python train.py --arch="mlp_mixer" --model="sound classifier" --dataset="acted Russian speech (Dusha)" --train_examples=26041 --noise_aug=0.01 --time_shift_ms=100 --n_mels=64 --hop_length=320 --input="log_mel" --spec_augment=true --win_length=512 --targets=["emotion"] --num_classes=4 --norm="layernorm" --norm_position="pre" --activation="quick_gelu" --mlp_ratio=3 --layer_scale_init=0.1 --parallel_block=false --dropout=0.1 --inner_norm=false --patch_size=[8, 16] --layers=12 --width=192 --label_smoothing=0.2 --loss="cross_entropy" --init="trunc_normal_002" --residual_init="scaled_by_depth" --optimizer="adamw" --lr=0.00096 --beta1=0.95 --beta2=0.95 --eps=1e-08 --steps=7800 --batch_size=64 --epochs=19.2 --lr_schedule="cosine_restarts" --final_lr_fraction=0 --warmup_steps=230 --weight_decay=0.1
Rows from block 4, named by matrix and row number. Rows with one number belong to one neuron. Each number is 500 + 25 x the weight over the matrix's rms, rounded and kept within 0 to 999. All counts start at 0. Numbers have three digits each.
# fc1: MLP up (model.blocks.4.mlp.fc1.weight, 576x192), inputs 96-191
# fc2: MLP down (model.blocks.4.mlp.fc2.weight, 192x576, transposed), outputs 96-191
fc1.201:458509458475520516509482493473479466534500510510509496486509525522513522514510522478463493505502504497531509520507502457472484503448473517505497518507472496502504518504507464488484486488503480487491450509498514494518513543508527530484473475471511494538521506498511498484497498500481522473
fc1.202:463505473490501495525482500487483493545503497521500471489517501499522544485497540473494489485487529480534513550485479445491502496476496511545510481506473531518493504489488493491496486500477486454491474482469503494529482512510530558493468500492509486543530518508526479492527494477465514534
fc1.203:491514481489507504512466511505473500540497504521514470478520503526543531473484518491477504490500520466523498546503477484516514464469503510530505476501470536515502499476502490510534495491486494483489482468499490492515490500489523528490491517462519476520497515512506512473483486461448504531
fc1.204:521514494490489466496475483531466488510494529531510463504518550501516510482440475537481492490490529500544503513514481479461482488473500524494465498494499496490458488522504511512546513501489489500526475430505466553507466491530514537469493538457459497519490516543513445475535449445513477528
fc1.205:529518546516449497473492459541491477492517504510520475493488546486506498487422455511486483490478516463509512462516462497497531481491489515471462476498480511497504497501503494510526468486494499486499514471516490514491480504526497506497501545488481495532481497554510472485537500468494481518
fc1.206:510501500503489466493462516497463521533479526538497472508531537533517490501469533482513494485506535539532528557488503451464486534492475498517507508529444512519484501475453480467510442530499479460488507501516494468507521511479504534458465518477513451533531514518506517460495481518459521534
fc1.207:493481489464476555505503536450507495509478517514481470467489485537492516521523501477531484458501527519484504474458493450502510503522522501518485481533480509509542538485486489505477467484512537485459504542464544470503531516477516514495481469505533512484513493478490519552524533541451511515
fc1.208:523500496510491481489511541495473480510501509501500499495520526504524516465442480529526512465501557522514496513503512462475498457481529535491491513511484492488496476501502484479503489493495531540508501472521454504530481500514511517493500502457504489494484520504494511485492491491485504532
fc1.209:517455531517507515498503492488469464510507462477468464498496486526488507504512502488509481497483513546476541498528505489499486496465495510532482472522486504479527457494535517460475489516457503474507506499516500514473510502481504500506489483496527483522509500510536478482488469517497520469
fc1.210:524453503483485532465496535454536502506480469498493528476524464494508495504505531526502470506499513517499480514507484502533482470477540521549527460519521484486482545504513497514461473521523545495506517522481484481505491514478553525510472493547508507478522550478495514537490513531463517531
fc1.211:472481508500466512493481493510491477492466490501453474494486509538504526509494486478504494463499522472467521485523474474492472501469509494554487491489498475518508476518550503482479483488463466480508475531494496538456526488503505499513490479503481496500498509516557450530517502536484520469
fc1.212:457496499476476478495477491475465508542496512503527472499520515528526527483458518489488499469493518474512504527520496450499471505495484527514493475520462517516508520494479462520505477513476518485472466484492517500541485517496513527521486507462508493512518520526488520475528506497449500522
fc1.213:473554475446475498508497495512520481540500496529502482508473448479488499486502501507442468477473500460492499518475469491503490480493512521484497517481482521445513516527491504528496488539502497504476538528487530500492511567530477510491505560526458520526468497535457492503535503469504529478
fc1.214:520475527500438477475454524494481486507511511510483489489533491530468525511469507507529458432490556549471487481528514443503502490490557536503493517495528492503482473534504502475499477490500532479514537505502485521498466504491522504514498539468506516511464547533556470476493490483490546498
fc1.215:537534482485520532505510517505531459497529507473503529492512466486441507505526512506449477525505483489486474519529542534496457471516520496526495511495480485497495494463518475529498534469506474427413513496511525495512483538440519468502513508502480515531492512507463521502478463530508453489
fc1.216:474469482474471505507499481472495483481494486510554527492491442524518513520533532514476475541503467519543507527496517472482494514467506521522550526494489469471484496499524468486512497459482457519527532499511527511494523538448503505520461495503494522493563526470480506488509489510504519433
fc1.217:498501456475492520501511499509462503553462502516501452494538485493540536503517514480490494515496505484503529513494469489516484515474504515521483514498490516480516503462496514492508491486491467443487473472505504484507487490493529515494475511495492491537520537528506494501503502465471494514
fc1.218:487525484481472497466483491489502513535528510514489497484475496489469510502477468521513499454474550516504490474512512453491502487533517544523500507484495508489474487518549504490505486476499500467497531471510510512515494505511543490476512534497479509503485536486513521473499482459475476508
fc1.219:485525520498479550496482493448539489491491503502458475472491524497513481514519519534523502476464523491508487498489490409506497487521479538551497464470512477507507560508568486495491487483490487523509495512496496510502507500494556493490511520506469524476527525463525535535516562528483491500
fc1.220:471513483474512532499456475485542484507503530478467451484496494494480510514463481511522490502510516489467514481514481501528495447512556525518462512518511505507517512503547497509477430460530497472467487520494532544504529540486513494481505507508496509483473486514516516486453516528483486501
fc1.221:468504476442469468530484529529483471518496515500521489509520509554512534509519492512494508473522517490496547494497477475506484488512514565482510476487498482475522495538479473500531507532470492496516533493501488476517500514518508495497513467503536508504476487512524478517534537470488544497
fc1.222:501532471431504527500493513537500493509524564495535514480491472465474490491487502476466454521530480452469503484511525515494525487503527536518487543501503481449522520494509490528539496485498493459478494522493544467515524537498487481465489526479494519528465495520463525475494495521504478494
fc1.223:479506508480483519475509537480499514516504520500469510486487516506482477463521492491556494441475548535494489472462513423494474506522489556512471510479503489477480526517526513492489519522492489481521524482482475490529485497507530489475529520475468521509487509471501502501502505499483507501
fc1.224:516535457506524521496497525503507487541473524489489485495553494518460522452437474511470503542511489494517466531458521503437482458516553495486445493504464530504497485454497486537472514522491481471457497424519480476535454506481476515504555497468523529534470499520498496517491465514526473547
fc1.225:505495490480484504503458524513493493529524486509506508488527473486515540462490523498488476508509529502547536527484498464503505523506528511514515491502456504486490511503465467476502523494478478483510482478488508479510498527493549528482501485514516481530523502509517471477549472480472513525
fc1.226:476472440474536513505502497504525508525467487511510482506501460540540528523536495476493478524522496507504506501457487475496500505478527536526543479499505499455517494510494509487473515482491472498507516523516521501495519535493497510482466465513521480474524500492529513506485509479444541481
fc1.227:478470467454507486536477512485508469507476506517503482472552467528469509539502525496491490483510525502473514497491475490515509488454552532494486507545540507499491476520467491484507459482539552489476499516505505492523509565487495490499467477515545513496471511500477505515493484491463556502
fc1.228:483509480493476501477461529487487497540522514510525466472527498523527539458468561461475521484499519495506516556514500465481480484481514488517521488518453510519521514466492483505512503498467509474490483490511516501507492512472547546509452516471493492537523528501505519469508486493458515525
fc1.229:521498479522533471529562528503489454517479470486555519489510487511483544481525488500496488484516440478442487464506513530474524469483486509500497503478537513488507495531490503541515560484493475510512511460520451429463477505499470502517494489502522531495483452496487472522503492466542488458
fc1.230:488489459488530569500500529483496452514495507506504518460518502525543515504515523494511483506504487512515506511511503477462507473478497528487499522531514490503526498472497474489510463473530506507470460537506544500534531524449475491511499487491525502479533482473459546519499487525463507499
fc1.231:455505500477467499507473552499475473499476515492463427491506504560486527532477478508558487474470562548472510460484523476468482482507550529550485475504499505508516502509529497507467452491496496442474550522449529506497511507488527480494530522514519510470454502528529474538513506528482518496
fc1.232:475519460423469538521477515545504480499486496489488487511481470486533529482524497458463478544545445450507528515466472502495490512486539514513516521497494508473564538501473499521493512518493483508493503541456545466499514547499499508497508476520493499509523468525485474509537527481494532493
fc1.233:455507496497491491521469502485486504553508502526504487484520493485547523471490547476502539516514533494547505560477493475495518493473507493530525495513478534525496519502510492482486500494476472479491480455501506493498490514493524565477507498476515473555521504498503489466523461466468513529
fc1.234:512477488508514498530523522530510484501485448479537513507517468539495525538522477497504470506505474500461496473499532504528521442469493532501505463461535497468474460537502520491502538489500468509494514436531444472464470495496489496502480499502528536495497504464529482510491487486519523443
fc1.235:514499467495499441509471498472462508532497534529498512493502482524521493495504527477499497467480537523538522520490521432489494506512487516455524509528479507480491516493447484490500491510517532490526517491514506491513507507490497514481482513478532485523492489474461515462527486502468519537
fc1.236:508521458473479494536493529502484491538515497510528497500505484483508534483501519469480480492517519471478483504491486474453507482503496547500502478489514503477528527529501487511509501502500522495477485478510497472513502528521519522505467499456534467536511527493523485477511471462451518508
fc1.237:518502469494505485487513528495470486511501522507479467491543524504493516436455488508514483506504532514475501506486493472462512474527563521506472536534471506465495490502490495526485526535469551496501516471510498497512492489538494513479515521460492498517465502530509482534497488524495520515
fc1.238:503512470465497513512486522512472489552493501521532485469521496522517525472481477519487473478503513476505499501501488477480491479472529541483501505496490517462497512507496482493530513476497510481501507488507497486485473547500487507498489494487509507518522511525496498475506484459461509481
fc1.239:469535484466484538490491517436533500491524520458463478477477522479483498491516509529506464483478527488502471494507480443528494509509515523537498486491515501500519557486546482504459470461495490437461483509476535503552482508498544482528496528534462503502496523473497529546490528542481483521
fc1.240:548492460454514558502453456549537498511501535501528501480480466475514493491478503491454480551570481468534526514531495519501480475449505523510544507514501490479519477498488472525529481500496492472470471515492517513491533524495494490495492504473499517510528497501481499487494466476486511492
fc1.241:502510494477452454478503506488473531500531511490516542498468485470507531464522511533497466479481530499568493494522518456479480515524461554458529534511507486481457522533473501469517522526484518468528503457499487540496459517515536505487517509460488509515536494470504509480478489478505493499
fc1.242:471573462465473489531536500551477485488501502526532491509487495500489508482482439493486493519507488439495491469464494483452540506490499528477488510481512487465538518511502526524520525495508485506490558472511488461519529490540461477507498504481502516521479471507460458483549517480517489493
fc1.243:488490496496506489491491506485484485526458487485492468489543507532521488518467487481519515483486532528514512513489492473478516491489512542504499508509509533480463486489493486462527478496499522542523503473514480503523494504498517511468502508473541508489482517499538530484506498513473515509
fc1.244:490496498475515507528456487492491516534511498518517507469512493501529502492529550467478495483494523486515537549513510464534492487464505504514516473518474504470510509497506468492488460529492499470517491483497499472480506517512528511467454508498507459530510520486485489470499501493475517507
fc1.245:510530480521533507527504509528461457502486515518542490479530495492493521491506483493522510500504499509505550493512518508455486484489493498450452513522487482482519459466472488519526499526493490475449506507508513473450523488479480499494506481472514502507500461511458534491504495498492485504
fc1.246:501524482462513523502476503518487471505490503509500473497501497494512539496511511523506472536515520515540526511481506476483484487495497525524509488489479476486528516510507466485513492531507518539531525472477529480487513515527497497473481484517533528505539485505524488485534515491496521499
fc1.247:496481521512511495502522528505505460477466454457532509506512510532515519514511497519510500521522495500492525471526529482494498450468505532512505473494520468472500472530487495498513521494500513548515523473538476486505452486483475459483511468498550523480499505488530514501493529500490509477
fc1.248:492487504508506485487496545504450481486476529487481463497536526523516542481508507505522473496512533522482550504504523500476479500502477545520476520509477471497516499501510476474501532510487527473497518512497501493495501505500514504500521517467515514502505524519545519504506519509503516487
fc1.249:499532486488519497495465507512481467498506491470517510472516516512502494482464515525497507517513499522524507519520539514468456486504479531533476513491447480482528513505487458502540499541504502481507529476505491494510505501512524480508508502464512512507524505513523514474523503496491507504
fc1.250:484509484490502475505550555495458490509506478508537511491516473521514559478543474499477478487496453474470478479480505528495483492503505507510534513483526513486479494524483510514511566526465488508529535477504457442494473505484485497541469488513504526491466472509505451540500504495549514471
fc1.251:520512515486493504489480517517491479487491521475527496457524511542506497493509525518504488525532492494501532511494517509457458499498513509510490509521453484525532494489493461518490528499450535487483490521485528504514502510490502504516511523463523550484502514531491531523517492496493503496
fc1.252:563479477487491520483476484499539507520549515492504524489518486440470496506459518523467491497488497485519465521539478501542520445469535496505532529496528497500494512513521518508499465501513527501493476472501502495513477495482542530465514533494481514516483534512475495466508415485486509520
fc1.253:495454492504490482504502538461512498524484504494490501489526483555513517521496514497552521442491550537491492488496499430490511475501524527513471477500511488511463528501498508450470451501498541510497473497494471506501507504470547503466499494485545540480502514461543525519539509517434532506
fc1.254:470524446479551531500525547472523478511487510506495516495508458490462498514491482475494485493492536498502504510476496491479513480522507531513501555509491482460524501511504493518507476486537474493501541508508553453518526494499492465477461519512502516503500519485450489507508499543491499465
fc1.255:515463520483492501509491535466473469479504490475495486486532496539485497506521527510508471451530534546476510485523505485517479484477564531510527467529506476473519473500492470497472466517491525461489531529483497485486492501487513472510473491518538480473495583498550506509480515507497574515
fc1.256:466516458473508495481500519506489474502492523493479498511524519536526522486508506504505497504483483489532533513496460491520504487474505539510535505491530503510484513535510522493524510509485490516546459507507514522527516498503493515506456492509479506492474491521503464519517500484500495491
fc1.257:546485514483480477474491470542484483506501461479534518512489526509575477499481491567475515531536508492601488511526459479481510480460506522470523492513493468470493512515461512469559526536479527526535477462513467531526455490510530515485497497456512514510525523519514500466546440456491485508
fc1.258:534517467471486501470465479533513479522530517503511490494479476452470503502493501530463490521490486466496505522517496495512507479485503526530524494481514501483492480531533498484542491467498471495531485457522468522504486508505505495501477532461463529515516530520506500438475420438486495488
fc1.259:543444537528526502490492479519517473505498461484487485493519516529493476523497510517491521486521505514494538465568486509517491474430494507533494490519513514504510441514507489477474507519452535521493455496529495549470511507490492489502487466482511507464497483494533538509476484506475501500
fc1.260:490496496495475500496478554494443484495510530502504504478523544525511538517527533519496475474498520530479514513527488451519480514472490543511516485487489466489529516488506461474540511511490544497500510505507516520526507490503534488488470513477527509479530541497556513509515514489472525515
fc1.261:477497500464450432478481529487435511500499508530486510503500524511500541464501502529536467470452549519500488472457515429483480530541520528493499490464493501497480492550489506498511525504467516459519560492488491499506459480519534534506510522484520520517492525516552432483518510472499512510
fc1.262:563508486480501552480468467552541466507543518490508500476485455454483471505501527516415483541575476460526511523523499535527512473450513485494528536502492498502556486488519479523496487507515484505478456532504530499491527537486505515533477493480482516507508514511439525506498476483501504501
fc1.263:455532500476456506474505517474480515518479516524463450489485507511460507493494469516529468459433557509459505472469525427475490502518522533558457453440516496488478513508580510514489493504486451420475544488478513499493483499527537489502541520514434512495469522515541487500473540494500502482
fc1.264:464477491484487522531483494487531443489474508504496494465505460541544481527512517508540535495530499488515507483466486474502530472491528502496504505531503492524529536512506470476476439535498527539499463534478504500499558538475487511515516468533538532473526476464484500531531533537482549504
fc1.265:504471518481466555490462515484550506493513463513500509479504444488517520477506534499470486501511530530519487533504502483526465489491552513550546469489481500483503527481509484488478478515481510485558521492506494491467480519480549495470495507532489478501541541510490483510508464504515517520
fc1.266:497502528467502548546482498500543500498492468494505471472475482486494516486497531490489488513542510504492512505522506476499490464498542526525502488478500466471520512502511494510483510530489503489467505510478516485485524512512485477471495482524525509506514493495533512515498530511497512476
fc1.267:472487483495465471513460507463468501558477493553498468476515505529518511510474560436514530460510550514517510572481510475471533519491467472513522484514450543525515522479467487481481476493472506465477481485488516504517522487488512550485464511468512474551528510493483531456547487489481553546
fc2.201:497521506471471499478514450522490485580501472566530527498474488486520476523505496510499474525517508487509483516523501487510494476497471528496510532473511488417482475538530513502541509477499514498519514517510469504481525494505492512468539509500505530493465502480498483503461486467493482520
fc2.202:506505511506491487488489481501512477625503489612511485494507505517492502498528499506491512483500522506506493496499504499484521472473486500470488495502489498484488477506514498485507500501495500504488515488538511511476518468484487552482527484501518508487494499506498535497498489497501507486
fc2.203:507509528495499517489498483527508481614515519611488483496506531516503499499515512489514511495515516502498527505495487504470503485477503492482477488504471493488497486522516492480494510490467497501479510493507531514453514513479493545474499494499505510501484502511514501487523498503496502494
fc2.204:515457512494511494505492472488513521508470473500516518515504493500532462510478516421496535504531491519524489519490502507512509534478498466439512515532469487541502513489413471490477485524528550492499492499504504522493484486490468515472446495520517441526522499499501495519523493514469503489
fc2.205:479459466455487489527523524443497512475481481515509501534543477516544486482515510484513480489500494484522448532510508518478516517489498482523535526496554446516470535482471515484477491501547530531522529476459497489495486519477489484475443496535521494513523501480482481521529486517495481506
fc2.206:513448483503529506508488487489535451555509460563533526480521492524512457492486512495484588542504493466552471521496431515519487465464541486491519479544457484555493527542476458525462499560517538484477492510456486512521489518488488564463458500512508499503480514524445466515560444474490492490
fc2.207:513485507522573473481492463528509533527498497512496500531500512471510490481517507468492508536507464522514517483518472539551500521480489473441502486498508517500492463507448522493500464528472480511487486512522493492482498492531460501470476491507471454515517484498493514511484484494557504527
fc2.208:445479491495486511499509502469505504506489478480473477512539488511533488480542508481494491467467507487471501513483483480507528517494525530464516502504494472480476530515498492478486519486493478490536498486516509517449514505475494509447497492534485458525505510528520479494493523508529501520
fc2.209:486481473456526530532497506489486517501508516488491498509514464498524499504522490452494446498513462465455471491517490564503533518524549509497516541496529511494504518497482505567471499476513498494480498517453530449484509553493476506492495500505475477528490451523504483522475532568546510505
fc2.210:508506442452537487501490495496499550518529489508506503526488536495499493486518526461480472476504502489524484494510499492517458551498478509452530487496531518433492486490442540464505525497438511498497471471465514508471515497513492475434509496503518474504504501472519514504541476479500510480
fc2.211:491508490506550501515527482492501496477485477501493473491496502476500500496511463444526485501506505501452494493502472538517523539534531476509477489484480493536507493467485487510493500460508485469494469489474517506505471511501473512494491486502498466496501472515509526519469544539536481500
fc2.212:477514518495479513501477479520505433599507499561469473485484511497480488498538495500512500502506508482489516493526495491523523468482533511513464492499510494448497503533555499497491498477487488491487536491516518514468509495525494520477516479529512521477488495507502550529481519504515502497
fc2.213:463455500491507494510508517435519502488471486479501490476517501506523505524516522491503527474495500496484452512516512500532520506500479518516512530536523544481504516523486499479474490499484504500549497493503470472503488515493501508479486465504537484496483487432489529524488495530500493510
fc2.214:476490489524531452550521504475515569500479464531463490529483509485512466541519487428527524476494519509460483511519495510559551559521500492460492501473487531503457486532475511480504481468500506483530481494542453538519513443539440528464493474494487445484471475480503511530442506493516496503
fc2.215:519481463491525514554476499510483513539512508523483505517519478477502479489549533451459470525528463520511502476502459534511545464446485556467562516509509497446484500577474504458505510459523493493528492505496517492434461490524485535448424533554471473518535549524490453476518462480522496503
fc2.216:466494503457518518525500494453495516540479477556455482499477459504485508500544498476553479475499524505447450491491488518529544516537522479492504529459545528453474520509508550506440490457491507482491513517451510462429490516509485506449491501519467529502512468487515507520481517556532488533
fc2.217:502506515490497517476509504498495484596515483578518483512522518534535498503518496504488530511519519508527496506493496486454502470472479492488493490506504493459515487518520512514495506532494508494512535479516520505483480481477473538476537517480503509493499507506518499487502475489484496519
fc2.218:533537532528533501485525505520481504488537513485492528500514500500520487530481489443479500511507486486490521499498506521505480496479467496475481494503477480492515521507481487515508498522466499514499501507507492497461491501502476502507504507485479459498476490528479464486463488504532494470
fc2.219:505536521529524446473512488482495555508496503502474489561475537470472480488517482427529488486493506480494512491485516493540483511532460489503477472458512505487469487499467559493505489522474511478501482476482459519469504452537474481460516521502486430481492492463492508488478524479543486502
fc2.220:466501500493503518503540519497482537525475497507454507532552507530477539504515508441519496491490462498485499510496488478469493536498477546484513512491505511470524498472483514505484554507477464548527530503481513462472479463479437509462499518486485468505502485516512475483497526521524481497
fc2.221:512524477465491512526512486512514541497520500492491521488438475473459493517566514476494458507522496506505489481532484500528504550486481516499527535502491541443494532508485469517521518493494510502511498532492499512465472511523490502478518503472506453514518496482495577494476498491503512510
fc2.222:481482542534487485475513502496491537507489464497488491542517528495502500489531502467476516490501507503519511525539479499530492477453470514478490469527520485487457466517494536465497517538490519497513488485505468483454500471477512524472469496542482476506491531500486448520515454476505488487
fc2.223:527549540529519518523504508533502512504507489510499488490505495478494499519474489467489519518500495485500535526511484530499504503484479490461472511492490502494502499527479486507527472527499512487490490500537492508500493504516462519485491483465471468489486470539487490534485505503549497500
fc2.224:485469521488488541583503509466482507571488501549423496510472521460512498502539530429495478488453479493485510483478437483549579520499545532501515468513462557510503505524472482491468518478517479514502455523516556507456478462508505590427442507543443447503495527520494468501516489522530512495
fc2.225:489497486484502512515467512524494482563484486570508496479540492519521489506513485513524497508499503503489502472470480501479499471512485530485493510499479482466534509517519473487502482466498493505509529493515525493498462533509485531453535474484509496490510491525504484493506508504504499517
fc2.226:507459507460477480499471502495448511512531512503509504517516506475480483461508498490484493508523502514504476493526451514528516525501525493484512520509511533458497499518488501541481489517511523471507511517500479497505454495526493535483484521515485489506505534525479476500513475482520506501
fc2.227:523470525527512438484517508480507531550506482507522501488508512487506490486522526472511534489525536514510473515514503475524530534480472496446517487518501541513472502497439501471501481522463554502517493514554443538534495505508495517494511493480529473518504524482503523492460489480469471495
fc2.228:479494521508501482511501489487497451629483509619465495479502517484489519490511521493532514490500518496485502515506516501515546447486521493486494510503501492484489505558521494485489485483475507485490523495517523509471518492517493554475511511526530520506503480487495518505471528532504503495
fc2.229:509480513468521497546495494480477528518481515547487506505488479503478469491519505485494473493509518546479470510513459537471536539519543467463488523485485523543480504528500494505422551470469503490479527519458531516486508510543493528525506481509456506498500480505514508530530481535536514479
fc2.230:528461488508549450486491506481516530524497485495507484532530537468508489495512525462500520484524527533504492491480483481548478499494522488467512470509534456487471504526437531461491475498504552487516524499468478505487499498551484479450444499536503478494498550510495481513499476488453506504
fc2.231:508495500519565512504522500501487542533492497532489505526526497503512512487507484424510511509494475490487487487507470525528533564503482491444482509510485529514526480518452508497472508517455472497485489521518496481486496485489435536489494469509486425506525437489514512506476514529535494528
fc2.232:462505521524538504542512514473539550493481518536454457504493513513486509480508521458525515458490539490460479489484497459521549520545474518461491476458462500529468506503500487454481484483514483482498475489480480512497497503520493501467509490499456447518490481484495498488486523529480479522
fc2.233:490502502505525499506500492499518462612493511622506498466517490541484491508531503507527536494509523503490506500500498516479519490476511480472493509518483493490504491526523483505495496507471514495490515513533507489449521490489488563483511482487523522503494488511511502512494500519512504506
fc2.234:482497491452492525557510482468493531542468506552467477515513475495508474510523508484473510528519485507487488472469465532494515537523547462488472514498501518475483495515492507511439531505486490515477494500452533465467457514511476540476516495543499496510521493510514467519543504529528488480
fc2.235:529479501489536497528492492533489503504476478490486525507508493510511482491547468495503546550520478489514509499475482548510485500479505446502462492524520510500506491489478501516466483528509507478511503533470521505477508482503454474482463493531503501463518481534479466532516480509501506507
fc2.236:460523497461418507484510507500499510525503486510497535513516500516488505509487503500498432472502506491478487512537538465494481507496485534525485516479507532423500507492520525487524510488479486503514500497498507504476506519509498492467536509493497501508506515488502513499492516488482508524
fc2.237:473478519503487495542487489480511519495483464515483535520515487468533490535499493472496480494508503501471481499488521506532523489494518494460473512487493479497467510518472503484487508481549470529472512500509510518429496519520488522469489468568483461513510488540519454515519507518495496508
fc2.238:492506486450470492510491515502526523512492493511519494513494520497534501462481500517511455501508495479500484511504512481493500501515493531498505518479501515447501499495500498503512490512498510485524523515495480482504476495526483488484527497485525507486483476496462482510493495496500474501
fc2.239:495487526516512470461511511496451540537505512506470496553543533537482518473553532461512476453506512501505519489498492496477470525492477550484492517492512468458461457494447537452490518528442512515488505466496489496456501460520483503464478541500467450499525500509501480458510490477545486493
fc2.240:495520497519546487513517530490478523518493490514488513516524510513498507481490489434485501477496503491456457504485479504523510518508466516470487495470511489498465503518454515518472496513516508491517532485506467478510516499503486517515481513529461433495512487499493464489493520528507496495
fc2.241:513538449498555530550481474510526510514459488497477476447493460484496490516528499470483534535509482527469529489482520524504492546490446476484499544531448517504545494501482441507489505469515477487497495518542529488503500504487425487496496469463524482496515439504482541531473511541517505519
fc2.242:505442488484491514562499503480534538490479486485502500511511505483541482496518561477497506519513491474521491538494517518505519528473500489502533523535525510497508492507472524478474538485491532503500500510466520506482487510501502508462491493497544489501507508455529568505516491521474490491
fc2.243:473489521500502494496498519477490508487507475478514544514490500528512486494505479490508504496469500518499494449524486478545495490516517478487471499491511502458482498514488519507499509521496528509513508519506454492437476485495467506463508473528486473477486495500513457524516502506519508499
fc2.244:501506506463470509474498498524500492576524511589495501502499499530496502507520498517523499504510508504518501489502488475462494506485500505523493516484500492449487488516532504497535517506475484510519529512499500506509532505500506519478508501477491531487503510512520476499489489473485493508
fc2.245:458458537509476496514507483484483512508495495481461505515502526491486487484520539472488485470499498519481473502494441511500511500488499524487526499462515485551441543514476520485471495502558474483538461526476486526507460542518531504491435513545417482476513515499512459483484482483554497488
fc2.246:484521539474440484505479529503498485532503496517502499501507541511518511507476515493498469468488531485488492518494513465494489456525477553475498504488503489459490507499487502480507484481507528487494491499511488524507482512503498503449507499493524496527485512492470506495525520503483519525
fc2.247:499512499490495496550455461513472509526473483519448507528493521466493460511530485499466508523514472524471549484496469525509512491482494497495441516491520510448482460530496536484458528503529480499465497520487518521454461487557458519456523506551467483522534460536489476509511504488513492478
fc2.248:498471526481473503506502495523494494545515487525495509501505517500512494530522498480513491499523494507510507461491472512530528479493501513472519491503522532459505510531478513504499468503492523493492491490485508536491485498529464526466520496542530486503503486521513499525486507486509507487
fc2.249:476475522480465502503515495510485456538493517508491527480499487506494486511533504486504494480486506504504503441487478496526513484488527533477518514538516506450504513540482495491505492469479527505477480502490517510511485510497491534454508490535521479504505513500520497507507521496525496525
fc2.250:491500557476520492530509488461498522526436498547473520504492477515477482471516499483512488501497512536466448525481453519498547540549533457464488524483497547507483536485503514510427583459451509481491520516496510507487500486506509538537501473514462489481490483502505527538511512569530499487
fc2.251:503461515491507520496484499502504460577498499547474496481510480493518492507550507456525513513498500515493506478498479518525526449467526490475514466516538495454533490524478514524472494498471510508499491495504515511450519477497474531470487482552524491497496506516509492501486512522533509504
fc2.252:490500486513535494479515508508491539549500529540518483514470526517494491481546514437497499468516508505495515490510537477502477534475434520465494464505491479485490487515463492460500492512481498480514489467490483519477501485486473527502506486497521458498489507476517511512507507511481509487
fc2.253:519494478514559487511496486506488534533520503513505516524521468468518501517528515440473465534502451503510494494490506547549521528473442484457530508528516537479507503532437505524509476518508485503503502516549499493482516502510442525479496489521493435515517470484495538508437505506550503494
fc2.254:511502514466473489499479473533498510486511512497510486520487516491522520488541516510505500530499481484554485490507501496510509503467467519501521522491528469463477513493473514484532493522475512517531488494464495524465503476512475478464483497510496521490519507475503481493481481456486469476
fc2.255:473487463477485467530558547468498541493516515497481507487483525522518477522542502444518465452505534495482468528516492486497509554521511555489525519476489522459470490509465490447512512516469545496519506507502473540520501478541492496439531522454533464491491507480521520511479522494513489491
fc2.256:534528543488496490491488466506493510518490467536514499511493508477499521512455512459506507515506519521502474504511490482499521517507528490509502518505477548482526512451486493500513501527498530510491511516520489515552483490492525548516492483463524465491543515501499548489508539513472477513
fc2.257:471503495508529476526515467483490529540468526521487491515495501502514504495479497407505526515499484514503498492481486492516523511510499509441499527506499512477485478505422495488482488517528523479510500491511491509481491484522423544462521512498515410515501466492539461496492507510511499528
fc2.258:508496516504546487487528517477506502510526548495503494502509533510520516488506487421499494464519532547489482469474492479522496478514472521489499489493484513527485498510493483477465456519491512467496510475505481511496505487511496498535475502525490444510516500489498491518477504513487529499
fc2.259:455496474514532534536503503483488517496466505481458511534533488511511523509538455473529495500507448497437500519482464554520498488529535477507458493524511494477552490483505530550442502505522489537469505517442525421462507538504462485491492498569525482496518451521495471493483542565540531510
fc2.260:519470509473449508516532522519480506543539506549479467496481536487486459520496534460497470476508539485524511492557475480549531480483492538477527499492511532453487477543478516449515452499477519487509527509483510556485502475566497528420514541493510491494492537525519527500479478457469499462
fc2.261:537538493539575523518493475529510537494475470514481492520508494476493509515499474433501513534512472491457520517509492539526515552499463473460487525490484522531518494484472487497485497462495467507488494525540524506470493508482434516505470470503479438489502455504513515501454528534500482491
fc2.262:477516541557539485510512492489514545514492505508458497522488499492481493504527470424503507472495496505449491486509488522525516523512456491453468478486497493518479482569449494491452493523512496497481513499520478498487494501526468513518508492547495419504483489473505491501468518544526507487
fc2.263:514515530560562487493512522477500535491525516476487491501507529495486501501470479456526521492503519494475507481522518509518494540530483478423441494486450482546489483527477488500490472495496540479499498490517475522526461471529473510508479529471471429496470489526488481498481517531519495506
fc2.264:506493485532563470475489495495494555524500504514506515546502494496493495495546527441497504518511470463493490502497514509542479543485460453470535477482515488529478501458456526500513511496479479500513494504540470516509488516501485481493473484494488428502503503467520553502471495498510512506
fc2.265:475522466441488521527496511500488498534506497554533517472493496489471474457517510502504483495520506482501458519487516488445514538507482540507519519468499510462502519517490489495516511501477511534504523480479527510511487524523508504475528521476517489488471483476489546473500514511520487475
fc2.266:507510523498490498486502492521468496500508507496504518480524496521508481513509500477504478484515508492488497507510514500490484517511471507481508503483528480457513482491473508482519509502494510492530492486511478511496479515484487459452515539486489477492513502494470500463515506507508496504
fc2.267:519492513539561488490497468502501441605492494624510508462506497502491507485497510519503546509502494499499498528529501545511523423452501467480499498511504474516478491567524491511484473502477508493485517494524486491452505512513509559487489533524503529509497483488486503505474473517514502508